config.toml
model = "image captioner"
dataset = "regions of photos with short descriptions (Visual Genome)"
horizontal_flip = true
encoder_arch = "resnet_bottleneck"
encoder_activation = "silu"
encoder_depths = [2, 2, 4, 2]
encoder_widths = [192, 384, 768, 1536]
decoder_qk_norm = false
decoder_parallel_block = false
decoder_tie_embeddings = true
beta2 = 0.999
lr_schedule = "wsd"
warmup_steps = 720
Rows from block 2 of the text decoder, named by matrix and row number. Rows with one number belong to one neuron. Each number is 128 + 24 x the weight over the matrix's rms, rounded and kept within 0 to 255. All counts start at 0. Numbers have three digits each.
# fc1: MLP up (decoder.blocks.2.mlp.fc1.weight, 1536x384), inputs 128-255
# fc2: MLP down (decoder.blocks.2.mlp.fc2.weight, 384x1536, transposed), outputs 128-255
fc1.80:101131125127175118137113128126114133128117143121111130126096128126108137137105133124088103130114122137132142141131132112131165114112139127111134134137096127112093154112112113123156160145112116134137106135120122111123121118138140136113152089127130110127128143119118115110141115135099110111129158114122127118153120136159111154145126125129105149115107121118133134146127126119130095156141
fc2.80:125128126122127123134121130133123129126123126126125128130131137126125134126135133137124134128131131128125143135124138129120127134128133120118132133126121118135129127130124130121125134127134134137133135123129125129135120122135132122119129122130122133126127133131119120123138122127123129126125134126130124127131120120132127128126130130126121135127126123124131125135130132120133126128132
fc1.81:106134121127174111137110127126111141133119149122112135130095133123105132148106134125089104132115119137131141144133128111131161114112143123103137137134092121114099161111111115120158159143111114136140109139116128107122121114133146138115150092128131108126128148116128110106141116139094114112125156120125127114148118131162103156141123121129104146117108121112130139145131127115130094150139
fc2.81:117130124132131132129133128128129133112119126117123124129118133121121143124124127129121136129132134139128132136138130124120126132117132127122127131128129113126122132127124129129128131135133134125127129123121128128126128132134126123132126119125122131131119129129128134131140134130122123129128131128122133131134122118127124125129131124132129127123134134124126129128132126127130122130135
fc1.82:110132125126177116137113131125116140133119144123119130129093130126103133144109132122084108129112121138134144142136129117127165114110141128105132134134092123113095161111111115121158159143114113135141109134118126106124121118134139138115154092128133109125129148120125111109140115134090111112131159118124127115149120131158106160139124126134108151113106124115131134145132128114128088149142
fc2.82:121127129131131126130128126129131132112120124124120127133128135123122135117133126130127141129124130139130133132129129122123129132123132122120124131129127123128127131134123131124131130134131135128131124131129126128132125127130127129123126121128117133119125120132121125124140132130123132129126123127120126127129128113128139129132126125139126133124131133125131129134127130124133125131133
fc1.83:104131119128174117137112132125117134130114145122115132129092129127107134145105136125091105131110122139134144142132128111127163118110142123106132134133092124116097155113108112121157159140113117132139102135119123110123122117131142142117152089128130110124128149120128111107146112135094113109122158122126127113150121128162110156139126125133105148115106124115133135142131127111128093151146
fc2.83:122129126126132125131129126128129129116126131106123130131128130125119136117135125129124134130126133130133129132132131120134127135124132123120123127134124119132125129128126131124132134129132135127127120125133125136134122128135125125123125121119116134119127129133124121122141129123119130127126129125126128133131127118136126128130128127134121136122127127128129131136130125117131121128130
fc1.84:082137120109164099171086171146080180102090145123143195155136111119165075179031114112108125172084119108122144162102060162116133107080100177127146160136115103121076127098147143106203144152094104146146080182099118142122085167161158082083165076109135160117122084126155160124068082152106059117155199146100128106131138096169096189083134133138117157129123128116117102135112122173141163148188
fc2.84:122118205167131141216110151084124130131132136109139118113144076201167125150154125141047156132130138048121178072080075130130069084103086102139123046120102131136117149124120073115066151096067130132083140164120127180148118170095123132116133151115105166094151103112114130127125080148132119132175167103092083149112148095106098215193131119154119182120144103143135038086162079119113178179142
fc1.85:107131123130172116134115128126114136129118146121110131127097129127112134140101133125092099134114118135135145141134128109128164113108144129113134136134089125113100163111114112121148160146113119134142107132116124112122122119137142141117158089125132108124129144117126110103141112132099111108130163123124128120149122135164106153140125124128110150119106121118131135145128126117130090154148
fc2.85:124131126132130129133119130133134124118125126118126124128131136125128134117131132134122134122129131137126129135130124123138123140124129124118131130135126120127126134129122127128125133132130126138129127123128124137131126127125121122127130114125110128122131124131124124128132128126115122133116131120120123129132127122126127130129125128129118133126130125128128124132132133126130126134134
fc1.86:107131127131179118134106126126116138129116142119121134128100134126100134143110131123093115130114120138128140144131130117130167119110141131112133130140101125116088155116112120117158158144114109138135115136120121103127119122131143130106145087129129115127128145122116107115144121128094111111118155108121127116146116134151113164137125119128106152115113123117133133146127127122129096152139
fc2.86:131128128129128128135131128134126131130123131129130131128126126127122123122128127132130134127124130125128128131130127120124132134120127121108127128126129119127125132127133132126124141129130127125128136132122125130128125130133117133121130117132134131130132126128128132123135129125125132125133132136121128122126138124133116134129126123128125140130126128130127128129128123126121128140137
fc1.87:108131123126173112132114125126115139133117149125108134127095131126112136141105135126094101131114119140134140143133129105131162114112145125106139131132095122117095164106115117121153164144116118138142104138118125110124123116131142138118156093125128101128127146117126107101142112134091113112127161118126126118149120135164096153140124123131109147116107123112135139147129126116129095151136
fc2.87:123127129129132123130126128128132129121121131134123128130125128124123129125133130129129130130129132134128131134129129124127125130123130124117126130127126123131127134133127131129129135132130130132128128126123132122129128127129126127127127122124115126123128130130129125127137130128117128129132127125126132129127122121125133125131123126126123133124124132122125132134127129132135124127128
fc1.88:108130125129175118136112130126116138131116144123113133126089131127113131141105133127096106131113119134131145140135128112125169116106146128113134133134088126116099165112114112121150166142117119132142107133121121110124123118137140138116157088129131109126128142122123112108146115131103107112129166120124127120148123133162109155138124125131106145119113124118129134150128126118131095152146
fc2.88:126128126129129129130124131135135128115123135114122128128129128123125137123130125137129136119128129136127127139129125124135126133120133128112126133135128119128126137129124135126132138132124128119129129127127125130130126126134114128134129115125116130126133128134125129124129125130113129127129133127116127126133125114134124132131123120127118139128126127129124124128132123125131122129132
fc1.89:103131121125170116134114130128115137132118146121113133128092129126107132143106135126085104129110121136136142143132127114127167117111139122109134134134092124111095160105116115122153164143111117134139111134118124113124119121135142142115152088130130106125128145121124115102143113133098114112130160120123127113152122132159106153137126125131109149117104121117135135143129127114128088155144
fc2.89:120127125127130126125123123133130125117122134110129127135130135120120138127133127131128136120130129136128130129132137123124128133125134117121127129132126126137125132132125135123132130133137134134130125126124123126134123128135130124120125126126120131120127130134124125125138130127120132128134130130122132125132123122133128132130125129126126135127130127125130127131132127128124123131129
fc1.90:107134127127171119143108134130113145133116138123118130129098131125104136148110132123091110137123118137122140147132142118125157110114143129111138129140101125110090162108110109118153160146111109136141105135117128102123116118138145138116151097127126110128128140120118112111134112133095101112128151115124126118154125137157114156135124122130109150116108119117127136148133126123131095152135
fc2.90:128131124126128128128129123126128134117127128119125122129131124127128135133133131135132134131132125123129124130125136128127123133127127128130125129127122118129128124138130132127109128126126132126128132123125130137133125134131125126128124118117128131130127129127131116129126130128120130131120130135126132127131132124130118126126120120128125128127113129130131129133127129134136131127130
fc1.91:105132124126173117138112130127113141130120143125111134129091131126098135145109133126083106132118121139125143146132129115129162116113140128109132134134097123111095161113108116120157160141110110135139111135117129105121119117133143137117149093127131111124132143116119112111140112131091110110129153120123128115151117133157108159141126123132103150114106122117129135144130127118130090150138
fc2.91:118128126124128130135128127129132134117116124118128121127121136122127132123132124138126133126131131135126135133130130127126129130119125126129130127129125109125127135130123130121129134131129133127127127129129132134128127125131134127119125119123124132127126127131127130124140128130121126128128131127125127127134121119132128130129128128130127131130125128127127128130138129131134130129137
fc1.92:107131126133175116136107129124120137131114150121114133129102133129104133145108132116093101131114118137132147146131125111128161115115140127114133133137098128113093162111108118122155160144116112139135108137117123112123115121136143140113152094126129110125127152119125108107133117136094111112121156116123124114145119138152111155142124122131107149115107122116134141150127127122134099155137
fc2.92:123127128129130124132124130129129134125130136137127128131130136128129137136129130134129126129129132120128130136127127131123133132123131125116126137126129123125128131130125131129130124131126132122125132130122125124128125125138119127128128129129130131125124127119132126126134127126119133121137132127126133120132121125131130124134126121132125134128131128130126124126128129122124125123139
fc1.93:124136128148118133153100161128141141067051149083082148133125136094181159055088200118108132123106116141152181153218135140122063097183154153105144239151119118128128153093116188097206090153088098092146158068157116167120047085220149154109201062187135060129160143177122139102181145143144042028193173075092147080169064099241157142144077132182111047099103113053138255178099080136129126156137
fc2.93:210081162113135110119112153171105123100099191140076188135106102152194173140141111114181115104189082202193055101140218212104110072184184083075128181128097103113139035126099137210144076110207124155122151086216133137185163047241133129147158102125098148135135236167123114110133113219194108042166095097215167141209218154132144104079177177113117083203125157135183145130127137215161168150106
fc1.94:134125134119126094164076161110118136132091194133117131112108142148141168109159148088125168213134095115142155198203236110157108141131153142186125140185079131106119108088121132081122087144116132110137123119084065129124125071089109167144097154188168054085153125118177096109094101073108079181077131166124088146160115090143125110165134121140068171106050092078121143116152137095124115130090
fc2.94:137143157161141187156160107157100178110110130127120155141105177140140093100144146141116142162145160110087150138106187115127164115055088059154142095093176157148160090122112080115157193151138096136111141154132115147139144153070079101115097181128161104102126180096139062161074137015073105133168190108056204129176122224108142147192094136169058120198087126174138107173117154112125165138111
fc1.95:111131120127170116135113128125115135132118148124113130127093130128112135140101136124086104132114120138140144139134130110128168115112146126108133135130091124114094163107115110120152158142117120131142106134119125113124124121136141143115155092126129103122125146121124109108137115136093113110126162120126128117147122126160104153138125124133109148115103125116132137144129128111128085152148
fc2.95:121127125125126126135133124131130128117125133116122127128131132123119136122135133129122130126127128134133127129134136123132128131125133122124125132128131117128126132129128131129134128133137131131133123130126127129138127129135130122124130119122114128125128134131127124128137125121115130135125128125124128127128121120131136128132128124126123135125128128122124132127129127128125125131126
fc1.96:102129125129172117134112131126109137127120143121115135126090130126100133143111132124081108134116120136128139141133128116131163122110141132119136129138089126106091164110113113123157161142114112134140108133121121100125118117130145137113152086129131109127128141120118115112137113129100113112127160123120129119152122130160111162137125124131105149118107123119131132146128128120130089149143
fc2.96:119133127130122126135128124131140126114126128129124122126128138127123129128135129136134133121127131126122133139130136118127133137118126123120124130134122119128124139125119129126115134127127128108133125127118123133127122128137129121130130106122122141131138124125128122122137131130110126126128119135120119124130128121133125124130121119133114133129121126126125119124136130119123125129133
fc1.97:109132124128173116137114133125114142129116146122116132128094130127103131146109133123087109129111122138137142141131130114128166120111139128108133134134091127111093160111109115123157157141113113133139108134119126103124122117133141135113152094127133109124129146119124111111143113131093112108127158119124128114147118132159105160137125123131108149110110123115133136144133128112129083144142
fc2.97:125127130128130123128131122130131138122126131120125126129126128125124135123133127134123133127131132129132131132132130120126127136121134121117125128133128122127127133130125134128134130128132131131133119125129126132135127127132123131126126115126117131128124125133130120127132131124122129129125126128123125130126132120130134130132129128132129133127126128129132133133127124127131125131133
fc1.98:110135118128174110139114129124114136132117147123116131130099131123102135146107135122089104134112122144134141141130130112129161118114137125099135136130098121114099158110107113118158156142110114139141108134119127108122119119132140140117151098127130105124129157118126108104141111138090110109121156117127127116147119129158107155138123125133107151112107121111139138142132126113126091150139
fc2.98:126129126128131125126131126125131128118125129120122126131126132125122135118130129128124136130128131132132129130131133122130127134124132126122126129128131121127125133127127130125133125129131132128130123130133126130130126127134122128123127120122117133124126125131122125126135131131118130128127125131125128128129128118132131126129129128131125131122129130129133131132130125124131122129129
fc1.99:111136123128184114138109131124117138130114150121118131129099129127106133147111134123095109130116122142133140146131132112128170113113139128095133134133096123117094157111106116116163161142109116133138109134120126115124121122135143132119148086129134110125130151120121108115142119134086113111124153118126127114146121132155105155143125123133104150111109120112138139143132127107129087150137
fc2.99:124128127130129127126126123131130131123123127119127125128128128127124133122131126129127134127128131132128126130130131123128126132124129124121125127133126121127127129129126130128128131129130131129129126130128126128131126129130126128122127124127119130122127126131127124127136129124127129130127128130123128128127125121129133128133125128133125133127129130129130130134128129124130128130133
fc1.100:109130126133175114136112128123115142130120146123114134128096131125106133144107136124086108131112123139134142143131127113128164114115140127111134135135097124114093163112113114121157164143112114136139110136119125109124120120135141135117150088128130108125127148118126108110141116133096115113125157116123127118147121135156107157141124125130105145117109122117134134142128128117127090152141
fc2.100:122129124132130127125126129131130134123126132133126130127127135122123133124130128132127134130129131129130129132129129125125128131124132124116125130130123127126128132130123132127129133131131129124132123130127127130130127126134121129126127120124121131128128130129123127127133132127117129131125129125125127128131123122131126132133125128130122133128131126126125127127131129125127129127134
fc1.101:107130124131178118137109132125117138128117145121116134128101130126102133142108136125089109130116123136130141142131132116132162115110138125110135134133095126115097161116110112122159161143113117137141110132120125105122120123135142137114149094129133108125129148120122107109139115134096107105124154119121126117147120139153110156139126126133103151115108123119135135145124126113129092151140
fc2.101:121130125130124127132131126133129131124132128124121129126125135123127134125128134135130128127127130127132140132126130124127130132119135128120125133133129120124130135124124132127127130129126132128133125133125131134132124123135118129123131117126120128129129125129118126129136129128112130126124135126130126124131129119132127130133125122135122139130125125124125124127132127129125130130131
fc1.102:087138140135114112217109167137137146086138095113128128229142164084105168206178126102159174183095172157097151210127255147113100078057100098124124110175145135133074175141085209063100150120109157179062078190064182108107132037110121187137147079114122149078110168086121118048087141100190105099182111141107132094255202145157180083194140140054127119127069079167089107229124059231055136097131
fc2.102:088168221141124197115141135156208173111138088128126087186095162096157141097149121083100115097179122168074147103147062075173255063127080125032135074115255081021028183185093203195179056140172062185133181081132187136124117150174106065171065057135117154120161151060152077020129172187164056169126112069061193157213208151107178039189186201019067157067111054154123177173099111157140193152114
fc1.103:082121105163191149141099078149087133136150130127092135143074149118126146084110148138117136129108104150145153182119188179148102129140128101158131129141096140123014107103094094089119181165102121127158107151089131118112140100181133127119152127106151112115142110100127128118104105128125083123151131092096115154183123153176142202149127106121071124139098125110134128147109112139086154143117
fc2.103:129140164122097150111133134156138089150142117119140134127113132121118144128135118160107159142159110101150138124115155161191144119127113144157126126134123133154122134135163111073080146157142160155149176168137139137145150142114160133133147172108161151109187124103150132132092094135152101133079099118135100153199143112145120150090132137153144127140175128124149137061147136111117157125119
fc1.104:110132121127168112140111123128114136130115150124108130134100130123104136143106136128082099127112124140133137144132135114125163115114140118107132138129095117113102159113110122122157161143107120136139107134120129106117123119133141138118154098128129108121131146114116110109132113140088110110127160113126122114149118131161104157140126124132109157111101118119134139147130124121127091148139
fc2.104:123124128125124127135132126133125130124129138109113130131118128128133138123129137133129130127124129149129129134128135116120130144119127131125127138131126118129124131125127128134123126132129135134126128127124130137120116128132127125123127126123120124127134124130132128128138127125116128133122132129129127126123118122135134125124125126120120125126133133136134124132127122131130119129126
fc1.105:162170188144114046200128134096164116119115108127086172121063147123101092224101192066126157136127154196192170190130209084162183188149090163148157158117081028125069075104123125067134169177097128101124060140106168111091204018120167108172209108105132116094094162082031106021087128135165056096128157096129125081156185131139065131161156139104168112121150165135145129146111115147120142118134
fc2.105:120114151188160184198255046092139089060151095107164166123125000193097081097081177036255165104236153135158025161199199140250184145138148155149074055122237112023111089101143246129158193180080080022110108114108168083114128232093153122151211208164108068177060190085098255067092146145206097160036183111151094137141132153100142068027074076102103097054202182083119133153160124105067094135199
fc1.106:107133123126178115139112130125117137131116145122118132130096130126103132144108132122087110131115123140131144142134130115126165116110140127103134133131095124113099159113108115118160158145110114134138108136118127110125121118133141139114149094127133110124129151119125110110143118134087112112129152119124128115150118132157110156141126126134108151113108124115132136144129126114130095154141
fc2.106:122128126131130127127130125130130130116120124123124126130124136124122135116134127131127136129125132135128131132127132121127127131121131122123124131129128121128126132133127129126131129131131132130129125131130127129132124128131124127123127120125118133121125124129122124123139131132123130126128124130124125125128129118129134126130124126140125133125130130126132129134130129123129129132135
fc1.107:135163184137103133106106105198145176131103149149099167139078102179135221130153111134049123124124088164130132114151126101231164167128167145117088143132112142109019153135143107114132149166139175125137122072064106128117107089163149138094114037148174165152165096119181072147130160133090061135179123064156134113140133205210058130179061089170169117129108139022140137102108109168192076116118
fc2.107:094141062087049105145104083153102131113173217255156138067120130106077120127109064139070078130159127109150097045139170203154183095153112071069114121094155168114125128134214183157079124133141151088169144128132082084095200161153102127134095159106100107111107108076204150122100141188126141124097161202162127119129183154091163191187183075150170113118163120103095076086154185126152081207090
fc1.108:112131125131167118138112123125112141128118143118109132123095127125106133139106133126083109128115116137127137143128125114133165118108141129116136136138087125105096163109114113122150158144115113134142112132119116106128124115133146134107155088127131111133129138119115116109143116129099107112141156116121127118150122136160109159130125124131107152120100122116130129143132126127130094150136
fc2.108:118133123138129124137109133136126141118130139114131132121128137116127142117125128136133141118140117138120135151126136124128134128119124123121130138130121122122124148131125133137128120141129121127128129127125129123137113123148131119124125109128135136132115139129130121137150134126116132130130133120124132117132128117128125132132128126132115125137124125115134119137128130125134125120123
fc1.109:103130126128169118132113123127116133130117142120113131126095129128117131137100132126098104129113118133134142139135127114127166121107146130121131130138081126113086161111117117123150171143118117134142110132121119112125122125134145137110161085128130115127127139123120116103141115131104111113129163113124127120146125132163114151134126125129109147118112124119130135153128127121130093152142
fc2.109:130131132126131129140125133132131131125123138123124134128124124128113128123130128138132133120125123130122130136130120115125129139123129116112128133122124123125127136122127133123123141127122125122133133126127122136124123127131115128126133113130130137129134129128134126115134126126125127124130131131117129124124137116135111136129125117130124145132124120122124126128133120126126126134130
fc1.110:104131123130167117137114128126112135133121147118115132126090130126109130137103133125082102131114119135135145142135134112131166118115137125117137139136085125106099167110116114120152163146113118131145115132118126107124120121132146141106154091126130110123127142118131116102138110132101111111130162118122128119150124133161108158134125123130103149118095123117131134150130127121130086148145
fc2.110:121131124134122127133128126126130130116128124108123120128125136122120146120130134137120143124128129133125142136135131118128128138124129127123128130133130121127125134133130133123133126130132128130131121123127130131130124124132114134124128117123116133127118124126123129128127127130121131123115134130122124130141127118132123127132121127129129134132132126122132126130138125124126129130137
fc1.111:106131125129181117133105126128119138129113141122117133132091131129111132149111133125097111128109118138132143145136130112126162119113142130108135133134093124118095161110114110121157163142115112135138112133119126106123117115136143132116147088126135117127128145120119106108150118136096108109128158115124124115148121134160110158143123121130104145117113122119130134148125127116132095152144
fc2.111:133127127126135130135125130124129130125125129133125128129127137131123136133131129131130131130121121131127127135130122123126125141123132124120125134128124120131130133127124131124125139128123132124132124125127124127129127127133128131132126121126129134128129128131130130117135130128120129126133132131121126125125125123130125131133124124135125137129124126127129129127130126128134126130135
fc1.112:170114115148187186161157162147085106121099049130127108061126122094137104227101141160085124100084161148093174132113069131058066213204100199110160128109135081088141163159140050100127208175092061158162036171142152046154106178119212119118119125079123160105106140150055156098140152182078129065144129102143134120255199188195153121094127153173128200106043130103119103230131106222106012148140
fc2.112:142118135153047157134161115109108014143136134191086143106141196128015196149154140135112208083163170059123123100125195150083095137121108146144096120153215214154091170130230233209122136070169153036156190136120156164084132163109040158160101227084090162133098060074024082165060081185142068133160130105105230185116140075111180122144093200088220059203132070175158098098097150187099163110154
fc1.113:079201084107152129086093134103127241111020115127101143095161146109109197109092112163087098041077047125133216182150080141078146120126091164144154181255116141131136255111163120018149118122109191059149181165187082093114146220198160182073220166131112116173133065118099094127103063149066111128117176101027119152109088064183141170137104177120147119127104095133102109106136076148146156126107
fc2.113:109191183048206189069009110138064164150146167156093134204163161093122127125079108173099145112087069167163134185120127105146109158215119153107141124063077130030241123171157100106104147132090182132145183156134165178196156152128203139053146253173058095121077135155081252102115069105255162000255051062207236101242167045155102099162150129118156159052136094068082178080148128193162203114117
fc1.114:104129127128167120137116128126112137130115143122114132125096129126109132141108132127091108130117120135128144144132130115129166117101140128119132133137091124114089160109116117123153167141115116134142112133119124103122116119135143136111156083127131114127128137121114115104139110132102106113127161116123127117151122133162112158136126126130103149119107123120130135153128127121130094149139
fc2.114:124128128128127126135125133127126130126119136119130130129131137126125134138125128128130133127134134126127133134125131127125138135122130128116130133136125129131128129128127129123133140133123131129126128124125125129128120125140126129130123122123123134133126130127133131127133125125120129123131132127129129128133119125131124135130122121128123127127121126132129126130128130126129127126131
fc1.115:184122131119153114131126103127104160134118144099084117082025112112104088081116145096118097131121114134110148220158177097131162167126133150183098114126046096037089105125095104082182137138096116091138111100091087116141163151146143167115140164160174075158103119086129114095165112155094161089124128106104079127128021125147128185168107096161090143105095103063136142201165115140112118125107
fc2.115:160074095136176107106149136167109179146118061114122122125115121114123108033145112146155079126134130121135113140134145155060135148154108146118088123144128119122109162144121103140188140153129105134154112171156121087136138127139155126073099150135218142131149086165160087131158102108043130118099109084115094127168106097132133156151150179122086155133144123101122129137119148073143095084143
fc1.116:114127164138188113135106143123152099189070129133070121101117148140127167169164126093091079140126086142150146134145125101071142049073148087128145125162128079093063207125128127140116126190134103150110123166154097120101164115194122129112145106100112107113129164097055097137136062155036113140118174160083134109098164179159079161125110176100114135128081097156132118077091138111146138183155
fc2.116:111124102118127125112127127092173097146103093183076119098090108208136180169135126135087098102096114184161123147122140097172095114085111114129154125148089084120119169158140147044106118138119073183109101106167136132121119134120153068154142145096190104121112158090177077143117157132108089100136145077118094092150135166146128119144109114112137100160157128157110105165109134117156075147171
fc1.117:101130125122163120133116129128113136132118145121112132125090128127114131137102133126086100129115120135134145138130127111128170120109143124117135135135089125110091167108118115123147173141118123133143110133121121107125121121133141142112157087126131111128128138122129117100142110130106113115136164120125127119152124132173108153132126126131107149119103124119131134147128128119130083148146
fc2.117:120132127127133127132125128132132127115118133123118127131127136127119129120133128128122141133127136137135130136134127120124127132125128127114122132134122121129129135133127133122141131133124133125124123127123125126131127125133134124130129122128117130122129129126126118124138135132113127129131127126121134131126123123126131134129123129125127127122123126121122127134131127131125125132132
fc1.118:103132125127176114135114128126113140128117146123115132131098132124109134150106133124092108134111120139135142145130130112129167112110138126101136135132098122115096161108110115119156162142108110137143108136118125109124119118134142137116149098127131107123128152117123109109142115137095113111127158117125128116146117133158105155141124122130108152111109119115136137144132127115129088149139
fc2.118:124127128130128127126127125129128130124124126123128127130126127125123136126129129127126131127129129132130129129130135124127124131125131126118128129127128120128125129130126131129130127130131129129130125126127125127130126127132126123128129124126118132124125129131128124130131132126124127128131129128125133129132129122128127129130128123125125128126127129126132129131129128130126130129129
fc1.119:099131124132173119136110129126114135132117142119118135125096130127107133144108132127088112130117119140136142143134132113127165117111140128110136133136097124113096161116113119119153163145110113135140109135120120106124124115129142139115155087131132112125129140122121112109140113131099105112126157116123126117147122132156110162139124125133102150114104122118132133148132126119131092151142
fc2.119:125128128128128130132125129129129131121128132118118129124132125125117136124131136134130135126124122135127128137129139127129127126125129126122128128131129120133129137128129131127129132133123134123125127122121126130131127134127133123129131122126125136126132123127132127128136122130116128130125133137115135127133131125131131136135127127129130135130126127127129127131133127122128124128136
fc1.120:109130125128170116138115127126113137131118142123113132126095130127112130140103132126092103129118119136132145144131131111127163119114141128115135131137090125111094163106116112121151163141115119133142110133117124104125123119134143135114157090129132109124127138121116113102142113129103108114132162123123126120147125134160107160132126125132105153121105123117130135143128127119129088151140
fc2.120:124127133135130128129124126128125133115122134122125126126134134118127142124128126133136135124126128129138128143127130130134133132112125136117125133134124122127131143134126129124130129132120135129123125130125126119132121128140124133129120116124127128126125134123128124127145131131121135126131137127124125120127122119133133132134126126130121137130127132132131131143128124125129116129134
fc1.121:118066119182168063172032091099148166140140165149124204192092221145075093067120103051162065129133144141102163122074071149117099127058178120184075116152059129143102119088105102165232219160095180224111160159086002051138202074116101189126121083170158118072141125137047000176192105162027109189167089129084146159238094180130121143124099071123194255151122058059091123247122105086058076111096
fc2.121:077122094132074000194121161039131174082160207185186175199175117137096010078192116082255122105067080113136188113175196113041063153129122146095088118082093167116163160150117127185165194116134068255151111198171106032080225130090048162086116159126190188033123074068007090200042155052054057146190071255212033162255213252171063138147106022237255205183115000127170099255180105135064124006094
fc1.122:107130122125164118137117132127113137131115143119112130128091128126103133139106134125077105128117122137137144139133127117130168118110140121113130134132089125107098165108113117123150161140116118133142110133120126107123121121134140144112157091127130108121128142120125114105138110132098107109127158123124127114152124131165106154134126126134109150116101124118131136142129128115127082146145
fc2.122:115129125130128124125130119134131134113124135109117128132125132127122139124131128131118136123129134135130127133130136120130130133121132119122126128134132124127121140128126129125136129135135137132122120129126122128141128128133125129117129118115107128122132127133128121128132128125116131131124128129125133131130121112140137134133127130128126130118124125123130134127130123126119123128126
fc1.123:109133125126180114137108129125117138132117145121116133129099130123101132145106133124082111131113121142134143144129125114129161116113140127104134132135096125114094157110111111120158158143109115134137110137118126108123120118134142140116148091129130109123130151120127107108144116134090112112125150118124127116148117132154108156139124122132109148112112121116135137146130126114128092153142
fc2.123:122128125130130128130131122128129131122123129122127123129127132125125134125129127135124139130126131128132130132133132128130134133122131125120127128131130117127124134131129130127132129127132128129133126128130129131132125128133124129124129120128123135123126127128123121129138135130120129129131128131127123125128133119128128127134127126131128130129129131127132129132128125129126126136135
fc1.124:101131124128171119137115131126110139131118143120116135129093131125105133142109132126083112132117119136131145143133129115130171115109138130115134132133094124108092164114111118120154162139113112131137112133119124105124122117130140138111150088128132113123129141119121114115141113130096111109129159120124127113153123130159109163136126123131103151117102121118131133145129127121129085146138
fc2.124:121128129122133127133127123131133126112121128107127121129130134122121132120133129137124146124131127140129137139127128125131123128123121123125133130132125112123129134133122135123131129131124131131133128122131128132135125124129130128124125114128123125126122122130122125129137129127121123124135129128117123128130124122130130129128127130129123137128125124125130124138135128134127129132136
fc1.125:114129122144167100142111127120115138138116142124105139138097141124107128141111136117094092129118117140132142148141109118137154112095142143115130132128103115123079188112119102112159158140112108160148108138110128110114117130155141130113150100128138101121128135110106083107147122133084095118140161104102125115154100151169106167138121110133104157123124122119139141134120129116127081142141
fc2.125:123114141134123123136126122122132128126114127113125115136128144123132129131125140132133119122113119141134128137115108123124139133101135126107129133145122136122125147135119130150119137136132142127134135116133136133146131126130109125116132130132135112116110133128141122121121115126106119138125122129111121116114121118131129122117134122108118138135146121139150133140141144123136129143139
fc1.126:109132122127176112139113128124116138130118147121114133131095130126102133144107134124085105128114124141134139144130125116126164116115137124104133133134094124114092159110109118120160163142109114136139112136119125109125122121131142136116151090128131106125128150120122112110144114135092113111127156120124127114147121134154106158142124125132108147116109120111135137145131127110128091152142
fc2.126:122128125127126127124127126131127129122125127118123129130126131121120136121130124130128133124129132134129131129129135122126125135124130121118128129132126121128125130130126134125125127128132129127129126127130124132132128131133127127125126120130117134124127129134124125126137132128123133130127128126122127126131128119132132132128126131132126133127129130125131131135130129126130124129129
fc1.127:104130126126167120135114129126114138130117142121113132127095129126111133141108132126081108130115120137133143142134128115129165114105142127115132131137089128109091166113114118123150168142116116133140112132119117105124120117134141140112155082126133110128128139121125114107141113130101112113132163117124127117152124134158112159138125127131107150119101123119130134142128128118131089151140
fc2.127:120130127123125127133122126135131130120122131122123129129131133123123136127129129130129137124125123136131135133126135124130122128125127125120128130128122121131125131132119134128127139130128128131128125125132128132130128127133126124122128119128120132126128127129123124124137126126116126129129128125119125126129122124130126135133125129129118134125130124124127127139130131127133132125127
fc1.128:057128102148134108189086054095096172159087094148105084077092129109053221093059142187084133088100031138136097143093065128068151126056172128102154140197102122159159202131122118110102127122097109111153167132145135167081124129148147103115194104125151175122147132153031122041179142105118143113059163127101091141138044084059091134178129143136087201153091133136145114168171124135118095187124
fc2.128:030156039100163121094207041170146124170122034095116096098133184112132047008167187172065123108131202205158162078112138170120152128164135096011117177156074161175120222171125170199060180125198111192105090227227162101124116165199176157039103086061136145123119114142044036180116115096117182053211087072114197120150097143119157075145090194057147052108149186255154112095118137128126120040133
fc1.129:104134119127175115139112130126116137128116143122115132132100133127098138146109133125088106130117122143137143140126131115130165115113141123096136137129095121114100158111110112119157160143110113135138106136120125112124122118133141140113151091127132106123128151118126106111142115134089113107125157122126129110148118127160106157141124125132106152110106120115134137144130127109126091148138
fc2.129:126127124124133125126132121129129132122126133126128126131125130128122131122129128129126135128127131128134130130129133127131126131123132126125126129128128122127124134130126129126131126130133130132129123129132125128133127129133125124122128121128116133124126127133121122129135132128122130128127131127127129125132128120129131124127126129133130127126126130128132128138131127127128129132131
fc1.130:102129125126172120134114134127115140131121140123114133126091130125106135144107133126087106130115121135127145141132128116128168117112143127113134134135094125113093162112111112122153162141117115133141111133121128101123119118136141138113152092127134113126131142121123112111141113131099109110130159119124126116150122134161109158138127125132103149116109124121129135145127128118130088148142
fc2.130:113133126128128125137130129126134132116117132120124127128121140121121131126136129138124134123134129135133137136130123127126129127115128126124124130130124111123131132130119134120135134133130139126128127132128133135133127125128129128119124113124121131126128127131124126122141128131113125130128131129120129127130124114136127132133122130129122132127120126127126125130135127134128132128136
fc1.131:076096181108145109180063193108079132099083174126157141165188196107112160170111102116088091157098086086143160167139168101171099057134129102114148137193141104162116255127139133091161126158137149156150099174076161115182092111145133122128118019100131128111118102151166069065136109167066098152123154114108127125152108128110099082111106115104088175130142129163050162152142111156121158161149
fc2.131:086194102122115115139077062057175141105104181246168110172152104142154113137130226102051124123193107077184152061138186133186094132135087152114045229071109116076128089150142089116109156148081115158087118120178074187090158056057112195084127100145173092168205117039098204167115057021120037107166081092213118071180188066118141112166121199101129055074107078155094086184170124103174158144107